A small audio frame classifier, trained from scratch.
Model: log mel input, layers 12, width 160.
Training: soap at rate 0.0029, batches of 64, held-out accuracy 99%.
Data: trained on synthesized solo parts of chorales (CocoChorales), 5.6 epochs.
Rows from block 5, named by matrix and row number. Each number is 200 + 30 x the weight over its row's rms, rounded and kept within 0 to 999. All counts start at 0. After the name is the row's rms in percent of the matrix's.
# proj: attention output (model.blocks.5.attn.proj.weight, 160x128), inputs 0-127
proj.67,105,159,191,200,172,192,188,213,205,185,209,195,195,189,183,206,209,202,212,183,193,232,216,153,219,176,174,216,211,186,222,199,223,189,210,189,243,227,200,159,165,222,190,224,185,204,179,160,223,227,215,158,247,133,194,183,199,232,222,271,190,232,165,227,238,171,177,222,217,189,226,203,192,221,246,255,195,206,208,203,256,193,208,258,232,215,230,185,265,176,213,180,179,214,168,192,166,175,159,128,197,208,271,225,170,169,168,253,195,223,185,127,187,166,216,218,206,239,247,150,133,199,141,202,238,204,263,173,197
proj.68,097,202,225,217,201,248,225,224,175,171,235,180,184,242,169,150,245,189,192,175,214,197,266,175,188,199,167,153,245,210,216,203,204,197,140,221,170,227,236,183,193,182,233,204,213,164,190,213,144,231,133,136,150,183,180,185,212,239,157,172,173,198,199,168,274,177,197,211,228,162,181,193,183,173,204,213,191,238,217,186,215,169,268,211,209,203,212,221,255,196,177,243,221,185,189,205,194,177,167,181,200,203,201,189,209,159,168,240,145,206,217,189,261,209,222,180,227,232,213,129,198,140,165,231,182,176,160,224,185
proj.69,092,179,175,218,161,221,176,210,176,198,161,228,260,196,203,221,190,186,200,155,175,191,215,172,194,164,229,165,207,190,182,281,160,154,223,190,167,194,258,221,191,222,152,190,219,245,274,191,211,207,211,126,192,138,207,209,172,199,243,186,187,231,221,190,208,170,205,203,193,219,130,182,195,212,189,241,198,259,200,204,200,190,211,179,170,199,228,173,207,163,228,217,225,182,259,190,232,184,135,167,231,258,216,224,250,205,188,197,123,207,177,237,205,231,204,215,183,162,162,198,213,212,254,235,215,219,211,232,201
proj.70,118,183,197,185,198,238,168,193,241,249,202,218,149,179,167,190,251,258,227,199,173,185,223,213,212,223,193,221,175,178,209,192,199,253,167,190,194,170,199,252,246,196,218,145,179,158,195,246,150,146,196,226,181,203,178,183,224,144,206,245,233,248,185,204,183,178,190,264,188,175,219,238,249,185,168,167,192,197,206,206,143,167,215,197,195,156,167,143,224,222,272,186,185,154,202,226,155,205,204,190,197,236,166,208,265,238,167,147,191,234,260,207,201,208,183,181,238,216,179,198,184,181,193,228,156,185,206,199,199
proj.71,117,169,195,211,236,202,150,187,213,211,162,207,182,211,221,192,184,211,184,229,144,201,165,159,194,211,181,195,184,237,251,175,186,210,237,253,262,182,206,193,211,205,227,231,198,186,230,168,226,261,217,230,223,226,204,249,228,158,171,220,175,223,172,220,161,285,187,177,156,188,197,232,273,177,172,172,250,206,181,222,242,196,198,197,174,165,184,202,184,214,203,201,207,157,162,262,255,235,232,247,171,162,179,208,250,165,172,242,209,181,244,222,156,172,191,169,176,170,225,196,215,218,209,191,147,204,197,164,164
proj.72,099,167,225,140,211,154,205,165,236,184,175,200,224,207,186,220,178,169,212,200,189,158,186,249,131,154,175,187,204,157,219,204,228,198,170,190,241,173,193,210,176,224,213,171,174,146,178,229,196,253,268,194,212,245,194,242,179,182,192,207,186,167,172,204,154,221,217,177,183,222,188,150,257,146,192,135,201,222,169,174,176,230,225,223,197,143,223,220,186,209,169,263,185,216,239,154,221,197,234,159,235,201,198,180,154,180,219,159,229,193,157,211,212,251,199,170,201,225,240,221,207,226,201,165,148,161,225,209,193
proj.73,107,190,146,205,215,207,197,181,188,213,178,219,182,253,263,197,134,227,217,194,133,213,146,244,191,242,198,166,178,226,216,235,207,167,227,218,195,175,204,201,268,160,210,161,233,253,210,161,208,190,221,248,205,154,221,197,192,259,202,218,133,225,202,199,172,212,215,217,197,212,198,148,177,236,173,179,160,173,229,219,186,161,178,261,205,182,141,234,189,231,160,221,199,209,182,173,202,222,206,230,249,160,195,193,234,154,182,177,237,184,214,193,153,193,257,169,181,193,224,184,198,210,214,163,196,173,209,140,171
proj.74,102,207,234,199,181,169,206,176,156,226,175,161,309,199,241,117,196,159,136,216,153,159,148,187,202,192,203,193,284,195,205,203,207,232,223,193,195,202,230,191,223,227,134,221,170,206,214,185,244,185,176,186,179,197,196,233,213,230,209,219,161,178,222,222,226,257,169,188,170,266,205,203,240,195,169,157,218,187,174,219,164,189,213,184,245,209,195,171,178,206,191,252,200,185,200,208,215,208,181,182,157,203,214,209,198,198,220,158,204,186,225,160,237,207,205,189,197,130,218,218,262,173,225,235,178,194,230,183,190
proj.75,094,180,200,171,224,182,186,159,178,213,212,240,198,231,149,180,217,221,231,235,218,184,218,198,287,229,158,150,180,152,206,173,110,239,199,214,173,240,238,204,226,229,191,191,182,190,264,228,187,203,207,198,236,199,231,164,250,183,204,209,269,244,215,203,152,215,217,177,218,196,215,156,205,233,199,240,191,178,189,199,217,202,193,140,188,149,173,187,181,191,233,189,190,224,221,150,171,200,197,242,166,222,265,166,189,187,226,185,213,229,221,198,150,164,174,195,229,187,203,205,206,213,256,248,157,227,170,166,221
proj.76,102,229,242,237,193,190,192,210,215,182,203,195,204,187,211,222,225,149,219,189,233,200,173,195,203,185,248,165,187,208,208,145,215,192,257,232,175,204,157,232,154,215,242,226,196,201,219,205,258,236,203,163,194,176,215,213,158,185,158,156,150,154,123,198,169,211,243,170,206,241,219,166,216,198,225,206,176,193,167,223,204,121,216,149,213,245,249,180,243,208,174,221,210,185,256,213,227,157,163,284,204,219,216,215,228,212,154,188,179,168,230,215,186,174,178,203,176,223,249,170,207,204,201,205,255,209,185,186,152
proj.77,100,189,256,172,223,216,210,195,197,202,198,200,195,213,223,218,186,210,177,179,133,150,228,208,247,166,156,201,246,205,207,215,163,205,197,197,160,146,262,212,198,177,216,156,206,152,216,198,194,180,162,224,153,224,236,273,224,152,138,231,200,177,206,197,227,166,144,228,222,231,169,231,180,214,178,207,220,201,186,187,89,196,179,167,181,227,188,177,247,176,176,253,258,212,160,238,194,178,207,194,172,211,220,210,159,235,204,187,212,183,211,158,205,154,192,199,190,217,208,180,203,172,190,195,134,194,216,220,236
proj.78,100,192,134,229,218,223,226,191,184,196,229,181,166,176,159,189,194,210,205,184,223,232,246,162,175,182,224,225,217,192,199,213,258,138,225,197,189,228,153,199,208,172,217,238,186,193,191,224,171,159,160,124,170,222,191,203,185,186,194,166,174,187,192,227,201,132,233,186,206,253,237,165,245,230,250,182,229,123,178,194,186,199,207,198,183,245,213,181,224,196,197,175,237,142,215,198,141,190,272,242,144,181,218,196,191,250,169,212,232,211,180,189,197,206,155,190,206,153,224,184,165,228,257,204,245,204,192,213,198
proj.79,097,229,250,213,167,268,202,198,220,183,203,201,185,196,194,214,160,169,213,191,215,206,146,187,169,207,194,214,188,179,233,193,153,214,276,198,177,215,213,212,215,192,175,186,234,192,189,186,219,157,241,237,152,176,176,176,239,203,158,223,158,220,185,215,223,239,144,186,200,206,215,242,219,216,225,187,157,231,193,221,179,174,167,199,197,197,161,215,230,163,231,184,165,116,192,185,162,231,240,223,139,246,203,237,218,170,214,190,186,178,151,170,200,195,203,122,222,170,246,174,183,208,213,155,236,147,176,166,138
proj.80,098,200,213,280,223,206,173,155,197,171,171,148,160,208,135,206,198,207,221,225,214,173,218,233,185,169,207,212,183,214,229,210,188,210,167,219,220,151,189,192,204,119,260,146,231,218,204,195,201,191,124,159,178,181,235,212,206,221,184,246,253,210,220,205,158,241,186,207,168,221,236,238,217,190,203,205,174,248,207,200,270,170,240,264,194,186,155,209,169,211,168,198,147,186,213,190,193,212,220,166,200,195,216,257,207,192,248,162,182,193,221,177,202,130,175,217,216,230,194,197,185,163,208,206,218,182,176,174,157
proj.81,107,211,188,225,156,228,145,178,227,283,180,207,172,173,233,198,267,179,174,223,137,194,170,204,212,229,219,152,235,228,211,206,197,246,223,199,236,188,242,207,224,244,237,206,225,251,185,181,176,238,203,158,169,185,225,192,246,261,188,248,228,156,164,193,245,203,204,224,191,162,252,218,217,216,169,196,212,164,207,215,189,204,243,198,197,177,220,221,229,198,227,172,219,209,179,207,189,137,179,175,178,215,125,144,183,158,238,253,184,188,228,238,208,209,192,231,169,187,236,197,223,202,217,196,205,174,146,190,182
proj.82,107,188,205,188,210,223,156,200,187,194,209,118,180,159,208,204,198,173,142,203,231,220,244,195,172,207,202,239,203,184,196,226,253,158,199,212,216,177,200,208,210,196,213,234,201,120,194,174,214,160,188,260,159,193,158,235,190,199,185,113,162,174,191,264,207,214,204,196,205,215,205,163,219,189,199,157,188,148,251,248,230,155,201,240,217,224,183,180,228,223,202,204,175,167,196,203,151,201,240,205,214,176,202,238,250,234,165,233,216,211,196,154,155,141,203,226,228,174,144,166,208,163,213,177,243,229,226,198,218
proj.83,104,220,253,232,176,238,148,216,223,178,189,169,180,196,157,219,249,200,235,233,208,230,135,224,184,230,247,186,149,188,191,214,211,212,217,256,194,193,195,209,163,187,231,237,218,161,182,207,195,178,186,234,174,195,195,192,186,135,122,196,238,200,185,200,160,228,172,238,219,186,165,213,193,162,232,206,231,223,180,249,213,214,194,155,144,247,243,175,239,289,191,186,194,185,220,259,225,206,198,192,138,186,222,210,216,227,157,200,170,169,208,218,211,190,172,181,170,204,244,146,228,219,179,208,231,194,225,183,224
proj.84,100,210,231,212,149,236,198,180,202,221,214,216,220,201,157,177,254,190,198,187,238,161,221,189,235,257,153,153,215,178,193,189,215,158,199,177,182,184,217,227,233,157,233,184,233,209,226,229,248,166,219,228,185,246,228,209,208,225,202,210,168,164,191,173,190,217,241,143,194,181,159,203,236,211,174,212,216,177,169,192,216,232,214,186,189,204,204,165,163,205,235,148,225,185,242,247,203,250,220,198,183,189,178,278,197,165,212,215,151,230,194,219,205,201,175,235,178,167,173,188,309,179,213,158,227,207,143,256,234
proj.85,107,187,180,184,212,197,210,203,201,226,239,172,171,221,188,161,222,166,217,205,246,189,170,230,179,189,244,224,175,179,257,207,175,248,136,159,222,221,183,197,171,193,230,184,207,214,249,234,133,170,201,169,171,222,248,190,157,223,184,234,178,185,175,159,290,185,196,203,160,217,181,197,211,132,197,163,180,205,220,171,204,228,221,210,160,239,186,171,213,186,269,200,170,199,191,160,139,248,187,165,217,171,168,179,219,181,176,160,189,177,206,150,210,177,224,183,211,214,210,232,223,154,183,160,143,143,183,219,193
proj.86,091,200,216,187,179,163,251,174,143,126,203,223,189,229,198,270,140,226,197,182,222,169,217,221,213,219,192,172,221,231,204,209,193,194,229,224,200,196,236,253,219,186,220,198,227,197,191,227,173,228,223,206,181,236,212,264,190,204,207,200,196,232,196,216,125,250,220,155,149,196,238,226,206,198,218,206,174,249,194,164,218,233,205,166,180,168,152,162,202,188,207,202,185,165,191,251,184,220,196,244,214,142,163,226,170,254,142,106,196,212,168,194,220,190,177,211,185,226,225,209,217,237,151,197,209,155,209,192,229
proj.87,110,219,227,201,116,206,221,247,220,181,194,182,204,202,214,240,180,204,185,191,210,109,147,185,159,235,174,222,232,173,215,187,264,205,162,188,188,202,220,223,206,209,186,160,169,207,189,179,253,169,209,234,175,206,154,184,214,209,195,220,219,213,191,244,220,274,164,238,146,244,169,184,233,184,217,216,187,186,148,241,163,166,162,172,143,213,222,237,195,160,193,211,197,156,198,200,203,184,243,188,211,204,238,248,227,205,199,164,182,223,225,248,234,224,204,170,201,161,152,229,220,224,171,207,172,156,242,225,219
proj.88,110,190,197,213,223,189,258,220,203,191,181,267,184,199,168,237,226,247,233,163,220,228,232,208,232,197,213,215,204,190,181,248,152,161,184,199,200,237,235,233,198,204,154,151,232,207,194,240,173,234,186,149,187,186,217,209,183,150,153,151,198,200,247,202,244,233,170,160,196,225,205,149,206,200,178,197,247,142,194,268,209,176,184,197,167,272,227,192,199,188,178,231,217,152,209,223,181,231,178,172,203,212,197,178,231,217,214,199,204,128,218,177,251,251,199,202,191,203,204,177,174,202,158,140,270,210,184,167,211
proj.89,093,208,257,223,230,178,232,185,220,174,178,221,222,195,172,217,207,176,166,207,228,215,211,173,173,217,228,142,252,216,210,231,246,176,169,251,168,216,198,162,229,219,206,211,302,154,222,202,186,225,248,152,202,191,200,209,193,216,265,168,165,130,212,247,185,264,220,171,223,198,207,211,270,197,187,172,255,208,193,199,202,195,190,197,249,206,210,224,196,180,180,228,210,220,196,222,207,203,180,221,248,138,206,152,159,147,176,171,201,193,199,219,223,204,242,244,171,204,151,174,178,239,193,230,183,186,205,206,172
proj.90,102,185,198,183,200,122,212,162,224,207,190,188,195,175,191,201,198,239,194,187,125,213,173,196,191,148,237,172,201,243,246,203,212,181,189,187,163,175,197,161,177,221,172,218,210,199,166,218,199,213,172,149,189,167,165,145,203,196,196,176,176,179,215,158,237,216,155,203,193,285,172,162,185,241,188,187,227,165,196,183,209,185,195,168,232,214,198,263,179,180,215,211,158,162,226,229,164,233,186,215,208,197,192,216,157,198,243,172,273,156,198,214,225,210,164,201,167,129,136,227,228,179,161,198,214,162,270,192,199
proj.91,105,196,184,209,204,180,212,126,251,198,178,175,198,186,213,191,169,207,200,211,174,213,220,205,201,200,239,193,241,200,197,238,208,162,231,176,203,221,170,243,228,251,198,206,145,212,167,172,184,190,158,233,211,195,201,209,215,219,173,151,224,228,173,145,203,197,211,259,225,232,176,199,175,164,199,206,250,168,232,195,145,241,184,219,218,162,160,251,190,188,180,191,217,238,200,166,208,171,175,195,210,206,208,173,201,189,220,218,138,234,267,245,244,228,173,165,205,215,186,229,173,164,134,198,237,196,309,250,224
proj.92,109,155,202,217,218,205,174,169,244,227,193,161,132,150,198,223,186,205,162,207,200,190,165,221,254,207,244,238,219,194,198,230,218,223,184,218,271,217,184,228,218,205,224,207,148,229,158,178,169,180,199,222,191,207,191,243,215,157,167,214,237,227,160,200,209,244,153,217,246,208,158,227,225,166,150,209,192,178,239,234,151,185,206,194,228,178,207,171,241,233,170,251,129,178,238,200,224,214,199,174,177,182,180,180,238,220,153,177,177,250,185,134,127,239,177,174,220,200,178,214,219,220,201,221,177,223,203,218,212
proj.93,096,163,204,141,159,149,202,166,235,195,205,258,220,173,248,191,189,185,242,174,213,244,279,210,170,235,222,186,236,174,177,162,175,201,209,179,205,180,225,220,181,210,236,176,133,198,194,215,199,162,190,227,221,201,147,188,216,192,209,228,210,192,185,172,180,185,175,222,209,214,209,174,169,156,175,155,142,216,211,164,176,249,154,169,200,174,228,240,255,166,184,187,185,230,219,192,252,221,170,168,194,246,189,193,162,166,172,186,217,234,184,181,153,191,159,181,181,167,155,208,180,153,229,236,168,145,194,177,153
proj.94,101,240,221,135,201,249,199,176,177,181,229,217,192,224,198,189,171,187,239,194,224,234,245,187,247,169,206,207,210,167,240,216,233,161,115,200,174,245,209,246,185,204,190,153,161,150,192,183,175,198,154,176,212,165,204,210,144,183,170,128,206,195,209,248,231,196,204,209,161,170,211,141,155,228,198,166,228,149,162,201,234,174,190,175,235,229,214,240,146,236,202,206,201,209,224,214,178,227,193,185,176,227,191,135,216,177,167,175,217,209,216,205,197,225,208,174,232,148,229,235,182,263,214,218,215,169,225,209,216
proj.95,105,233,182,220,172,172,222,245,195,228,242,183,214,245,214,229,171,169,267,180,271,208,210,172,204,167,154,251,256,272,227,196,162,242,189,200,202,225,188,244,204,213,212,197,174,226,222,214,244,200,189,199,202,215,191,218,207,207,171,225,190,194,155,205,173,209,212,201,238,194,250,201,211,215,218,194,213,204,105,197,212,240,231,188,193,197,216,181,189,201,213,171,237,184,284,203,238,245,178,156,168,206,200,198,170,194,209,245,167,188,197,195,162,224,168,192,240,190,276,178,208,198,261,190,183,250,150,173,182
proj.96,096,159,174,185,217,184,196,237,198,207,231,202,141,269,211,229,201,218,195,162,174,213,184,209,251,150,188,217,217,185,273,177,224,235,207,156,186,260,201,233,275,190,210,237,239,206,205,226,202,239,233,199,219,186,175,221,162,221,230,211,190,230,125,214,163,229,261,172,171,162,226,194,209,175,186,252,186,235,209,162,181,227,224,158,219,228,208,185,177,203,276,206,172,219,213,219,167,190,172,165,162,156,246,149,205,187,177,228,240,205,228,237,198,194,203,174,187,189,212,219,212,213,220,179,150,211,226,224,233
proj.97,096,195,162,179,229,187,232,207,228,193,162,238,176,235,89,183,217,213,234,159,215,241,203,186,183,190,206,212,208,235,222,204,210,188,159,223,179,216,165,217,146,178,211,201,168,224,181,206,209,154,163,119,153,147,180,178,186,227,286,253,222,240,219,205,224,213,235,206,166,239,212,212,146,153,237,225,196,228,221,267,228,192,231,155,197,178,199,190,204,160,216,214,239,182,203,189,190,217,182,210,190,208,209,240,227,205,184,190,171,196,221,176,187,157,166,194,162,141,231,195,206,204,220,170,217,176,216,163,173
proj.98,093,175,186,236,179,272,249,207,146,136,215,255,254,186,127,263,149,197,176,153,157,136,198,148,208,198,208,233,240,258,206,195,193,182,188,189,179,185,237,216,172,179,176,247,260,172,156,195,219,203,222,188,176,222,195,230,219,176,167,141,202,219,195,197,171,181,160,233,178,231,173,184,154,195,233,184,238,198,222,172,212,198,150,181,213,224,193,208,208,192,160,186,186,231,208,203,196,155,187,255,193,194,229,192,225,204,163,238,219,183,183,185,173,218,181,218,230,197,178,245,175,246,211,177,199,228,205,208,197
proj.99,103,188,157,171,210,204,166,232,165,200,220,235,211,210,283,165,237,182,179,234,203,245,187,194,234,185,183,217,204,169,196,148,241,200,253,224,175,208,233,209,227,204,163,240,192,188,176,189,188,182,174,223,184,199,178,158,214,181,225,216,203,224,186,188,139,154,185,206,178,225,218,169,153,224,129,186,162,187,191,228,188,228,184,183,235,150,203,205,168,207,210,184,160,198,216,233,222,167,235,224,182,220,190,176,227,253,119,195,230,225,274,188,190,190,120,204,201,231,167,236,237,169,209,268,211,177,194,207,237
proj.100,102,175,223,224,210,236,182,194,248,207,201,229,227,168,218,210,206,216,234,240,254,230,160,198,231,194,230,211,236,163,206,134,223,207,309,199,243,178,186,263,231,226,170,201,194,190,176,228,186,181,242,245,207,212,182,164,214,171,194,210,198,197,173,208,223,186,212,225,196,158,190,132,209,133,208,233,255,228,155,178,188,209,151,126,126,194,207,212,241,168,222,199,231,176,200,181,182,177,214,193,195,201,174,218,174,228,205,230,200,182,222,161,225,236,186,191,195,225,202,226,253,191,181,192,229,238,204,215,147
proj.101,103,179,183,197,199,208,218,181,188,148,248,212,215,198,158,238,209,127,152,188,192,215,173,220,212,197,166,167,198,198,173,190,231,176,189,181,234,202,172,184,220,251,197,263,166,212,172,202,236,228,199,141,255,178,211,203,241,225,286,196,199,203,178,215,194,186,232,160,180,206,160,217,155,255,199,189,212,220,225,212,216,242,147,215,147,221,216,192,219,158,253,167,195,164,134,239,191,198,223,222,177,147,196,205,227,143,183,187,203,236,206,229,242,214,167,159,177,194,221,202,217,222,242,234,192,211,179,135,220
proj.102,105,182,216,187,169,194,171,204,210,181,208,188,212,221,181,168,201,235,171,250,253,169,201,236,169,231,160,228,182,181,169,272,244,189,194,165,223,199,239,180,183,216,209,210,261,215,211,241,224,233,193,213,216,218,227,212,187,212,191,200,197,226,225,236,191,185,156,234,226,219,215,164,187,203,193,197,166,220,158,264,178,163,202,215,231,213,241,121,168,200,191,257,203,174,220,230,233,165,166,141,191,183,213,273,221,235,243,223,191,207,182,177,203,220,242,209,211,175,192,145,175,158,156,191,276,249,210,158,234
proj.103,090,255,193,274,206,219,180,213,159,182,241,237,239,213,223,154,270,193,190,203,217,219,199,198,174,245,183,238,228,203,188,215,220,203,232,173,192,199,204,191,177,137,170,246,200,148,174,187,243,265,199,193,208,250,188,215,228,192,191,177,240,181,198,213,187,219,203,233,240,192,185,246,186,214,263,262,149,232,223,187,173,172,180,201,214,232,242,192,250,241,190,209,238,193,191,210,175,183,197,213,221,212,140,174,206,155,255,228,227,193,180,185,169,168,232,151,210,230,239,236,174,211,222,178,213,226,226,219,140
proj.104,098,197,190,187,204,158,237,193,201,211,248,169,214,186,246,209,224,199,163,195,205,227,214,175,141,238,225,208,231,173,135,178,273,195,150,242,196,248,217,212,168,229,239,225,207,203,235,223,193,239,197,143,236,206,213,191,142,165,225,211,194,204,192,183,199,201,208,202,170,178,202,166,229,204,218,204,300,198,221,220,204,181,168,230,197,210,215,202,201,238,199,258,160,159,170,202,210,186,193,170,204,189,188,144,213,202,157,215,212,212,233,270,232,228,227,196,195,245,188,214,196,194,209,256,126,172,216,149,257
proj.105,106,160,186,136,187,234,266,207,190,233,205,198,177,248,153,189,186,187,186,220,224,199,202,188,245,185,233,240,247,214,227,161,215,215,171,170,191,180,170,243,210,193,155,195,255,158,190,217,177,131,244,241,220,208,235,245,202,223,197,178,180,182,205,154,227,180,165,147,175,200,194,156,182,191,153,205,216,141,261,207,176,191,210,207,216,219,219,223,180,176,182,247,229,232,150,205,264,153,204,216,240,196,191,167,178,212,185,204,224,190,216,203,224,220,213,248,181,163,210,204,231,257,156,200,192,246,252,169,217
proj.106,107,182,195,219,235,214,224,170,126,209,222,184,193,211,167,226,217,188,217,196,171,192,155,158,162,186,170,170,236,249,163,227,204,173,186,217,265,244,195,197,202,184,170,232,194,211,105,225,207,222,190,191,205,222,213,216,213,213,216,227,206,246,271,171,194,147,183,189,250,228,198,174,185,205,205,175,216,225,236,132,209,221,217,193,221,213,191,164,126,258,183,185,254,192,215,157,173,203,224,193,215,197,227,177,186,231,220,272,234,202,171,232,185,192,169,198,254,219,220,199,164,177,246,227,171,239,187,235,191
proj.107,093,156,249,195,120,161,222,219,212,170,215,196,206,205,158,201,190,209,250,162,176,180,273,188,208,180,226,208,191,222,208,180,186,151,206,233,223,204,192,215,189,213,191,202,190,153,233,134,204,236,247,167,189,167,196,181,180,240,221,222,196,187,154,222,207,196,231,180,219,250,167,185,130,172,256,196,215,177,203,194,201,186,168,251,221,241,286,193,254,184,175,209,185,230,173,160,194,226,206,234,216,245,199,257,220,214,199,208,193,190,233,240,226,215,259,140,226,221,193,194,192,230,171,191,179,214,231,223,237
proj.108,107,215,197,196,212,197,259,168,194,185,147,221,268,213,192,187,252,207,202,182,196,265,219,211,238,203,251,218,194,235,235,191,153,181,234,174,167,178,244,206,207,221,168,170,251,246,204,149,182,212,185,202,187,204,183,178,201,194,205,142,212,155,227,147,179,194,307,212,204,190,170,150,148,237,148,225,190,190,235,185,191,185,249,188,226,240,168,200,162,174,227,190,208,191,197,236,176,188,143,245,227,162,187,202,195,203,206,215,197,256,170,236,234,213,209,206,191,176,221,214,211,228,178,194,227,201,161,240,234
proj.109,098,158,193,198,183,168,245,179,201,184,168,140,215,195,167,209,132,241,194,216,189,178,222,255,220,189,220,223,214,197,186,169,184,198,188,176,217,211,170,256,202,268,226,226,182,249,246,151,182,210,230,199,165,214,195,202,220,175,199,165,142,206,223,193,189,166,206,253,234,231,221,164,192,221,196,185,191,195,141,173,194,196,195,238,152,194,201,260,262,191,205,200,221,181,237,204,208,188,173,163,186,200,194,175,139,190,238,234,179,225,259,198,204,175,207,182,237,204,201,162,241,249,266,165,143,191,154,148,193
proj.110,086,236,235,197,206,203,158,198,217,139,150,223,226,210,177,236,199,209,250,265,263,191,188,201,216,208,136,197,167,213,181,257,210,198,199,237,158,175,217,229,189,221,200,255,236,181,153,158,224,211,244,202,194,221,196,191,201,213,196,224,155,231,181,241,152,186,170,225,200,233,195,226,227,209,262,222,248,218,229,179,241,208,199,212,233,193,203,269,178,241,188,164,143,168,183,188,214,187,176,227,254,226,186,123,184,197,176,206,167,180,196,208,207,228,229,223,214,230,177,269,185,212,203,197,223,223,164,216,234
proj.111,099,202,225,167,188,254,163,216,214,196,171,196,195,227,179,203,173,243,231,227,182,152,193,198,192,187,241,210,234,203,232,197,211,196,217,240,189,156,193,240,217,194,176,274,216,218,193,187,246,188,230,215,260,212,233,203,242,193,179,181,180,223,195,218,159,184,206,217,232,205,242,197,241,245,249,174,176,177,163,238,240,172,185,237,188,193,152,225,231,209,233,223,209,175,203,199,230,202,175,145,166,196,185,221,141,184,170,198,121,188,180,161,201,164,185,165,183,214,235,158,215,194,222,205,241,239,141,96,182
proj.112,093,238,142,226,220,192,170,182,245,187,178,261,198,247,203,160,175,216,199,203,259,170,152,207,215,204,163,174,198,233,192,187,213,231,217,153,192,226,167,228,219,168,215,267,171,217,202,194,271,261,184,162,228,179,181,236,175,236,227,199,199,184,198,209,188,230,202,189,102,180,165,174,215,211,186,197,192,196,254,178,234,158,274,189,189,209,241,198,210,223,209,161,158,234,243,186,165,179,220,200,209,196,203,188,164,181,186,187,211,190,179,181,226,170,161,260,217,224,173,251,236,184,246,210,202,207,192,241,217
proj.113,099,182,216,160,172,220,237,173,212,227,188,155,133,211,216,224,233,196,222,192,187,198,255,171,212,267,221,206,195,177,203,159,219,182,219,212,192,237,178,243,237,200,162,126,188,150,211,175,190,118,204,204,180,172,211,182,189,234,200,202,287,210,207,166,225,233,210,181,238,230,218,158,219,142,233,166,220,169,242,237,189,210,219,173,234,208,223,182,131,212,177,178,218,169,217,245,166,186,267,230,174,217,205,209,216,181,251,165,227,186,180,208,218,237,198,176,183,168,199,195,211,231,168,208,193,158,204,216,161
proj.114,092,135,148,186,227,188,182,237,208,186,197,195,233,244,245,202,168,161,142,214,235,223,212,179,184,130,161,197,198,153,220,185,174,191,180,222,161,210,203,188,169,218,180,180,244,176,186,225,185,235,189,190,171,169,175,173,172,225,177,178,179,201,153,190,242,197,285,256,205,206,207,161,257,120,270,219,211,156,156,185,229,184,174,225,207,213,245,204,207,207,212,161,204,235,233,202,189,212,245,210,201,223,207,173,241,204,188,214,220,197,226,204,166,218,250,187,220,210,174,200,213,124,189,168,228,206,230,224,178
proj.115,092,180,204,213,191,174,197,181,190,181,173,226,198,171,207,191,220,210,233,205,176,206,182,203,229,163,231,224,210,199,183,228,197,203,180,214,217,192,147,195,212,176,152,195,234,200,173,217,139,217,185,219,195,204,160,177,242,160,206,238,220,191,175,192,205,221,203,210,195,122,191,240,257,217,155,172,150,206,236,219,167,189,234,153,255,165,217,182,206,242,196,233,154,204,141,225,175,169,193,272,154,169,242,182,191,194,245,174,218,173,183,196,174,155,168,200,174,229,259,226,163,247,235,196,142,215,227,287,241
proj.116,099,236,239,192,200,200,242,190,130,206,189,178,188,173,210,218,245,169,161,214,166,141,212,157,256,150,212,195,238,211,229,186,205,230,165,223,182,188,208,220,217,198,196,162,211,207,225,196,190,179,199,194,224,225,165,252,231,128,247,181,197,204,167,209,210,207,177,199,180,178,223,198,131,249,205,161,225,184,177,195,221,249,166,208,222,208,207,210,204,191,211,205,219,244,196,176,202,199,209,183,157,216,235,169,179,180,246,244,185,185,228,135,161,166,167,172,247,241,285,194,193,195,251,163,216,149,181,140,190
proj.117,090,233,191,262,223,241,208,218,172,191,199,179,209,175,178,161,202,188,182,211,224,210,239,128,174,174,239,217,151,211,201,262,266,191,196,179,192,191,194,125,206,206,228,226,220,280,189,227,191,213,225,166,202,215,169,195,217,207,185,178,190,187,198,114,210,171,241,206,192,216,197,226,185,178,229,220,196,200,229,164,247,220,183,156,209,225,255,233,222,221,193,166,152,230,249,229,213,165,173,226,274,202,244,187,181,183,177,205,257,211,209,193,185,185,198,207,160,152,194,166,204,248,203,207,197,207,236,215,140
proj.118,099,224,247,226,175,240,223,221,216,224,220,173,193,207,134,253,146,190,196,198,234,159,213,221,199,212,198,208,220,221,176,212,248,206,166,206,236,210,226,257,226,155,244,201,253,220,207,194,209,208,216,229,132,182,169,264,207,203,181,229,184,193,229,214,164,172,214,149,243,209,210,142,214,215,282,241,233,201,211,195,207,253,216,178,229,152,190,222,231,217,238,243,156,178,193,155,211,228,173,216,168,211,190,184,178,222,200,233,217,167,207,180,225,223,146,195,231,195,255,197,217,170,237,205,168,255,201,182,241
proj.119,087,215,205,205,212,200,115,264,191,187,169,187,203,200,199,261,169,224,173,213,206,187,157,226,168,252,187,171,206,247,198,184,217,247,195,211,140,176,208,210,234,173,241,246,190,196,212,161,221,263,169,216,178,206,178,206,224,187,186,186,230,189,211,191,207,244,173,241,202,159,223,218,197,184,236,196,179,231,199,198,137,226,201,141,196,198,197,196,217,219,207,198,167,208,252,250,222,200,174,164,183,128,164,186,276,164,211,158,247,211,261,221,199,252,221,190,210,210,160,236,181,197,220,199,247,238,162,202,197
proj.120,099,149,180,204,258,188,232,191,186,177,158,226,269,204,212,197,236,138,206,210,213,181,223,240,178,168,219,177,211,212,162,211,203,166,183,214,178,228,176,196,193,243,180,230,122,217,245,154,240,235,226,164,219,275,228,209,156,245,208,162,251,156,228,155,251,171,241,221,178,163,194,219,151,189,208,219,168,197,192,231,154,187,213,180,181,219,187,196,207,208,203,200,190,193,238,171,147,247,202,163,212,206,187,216,160,195,232,207,254,229,208,168,163,249,157,205,211,219,228,202,169,219,202,167,203,208,208,246,186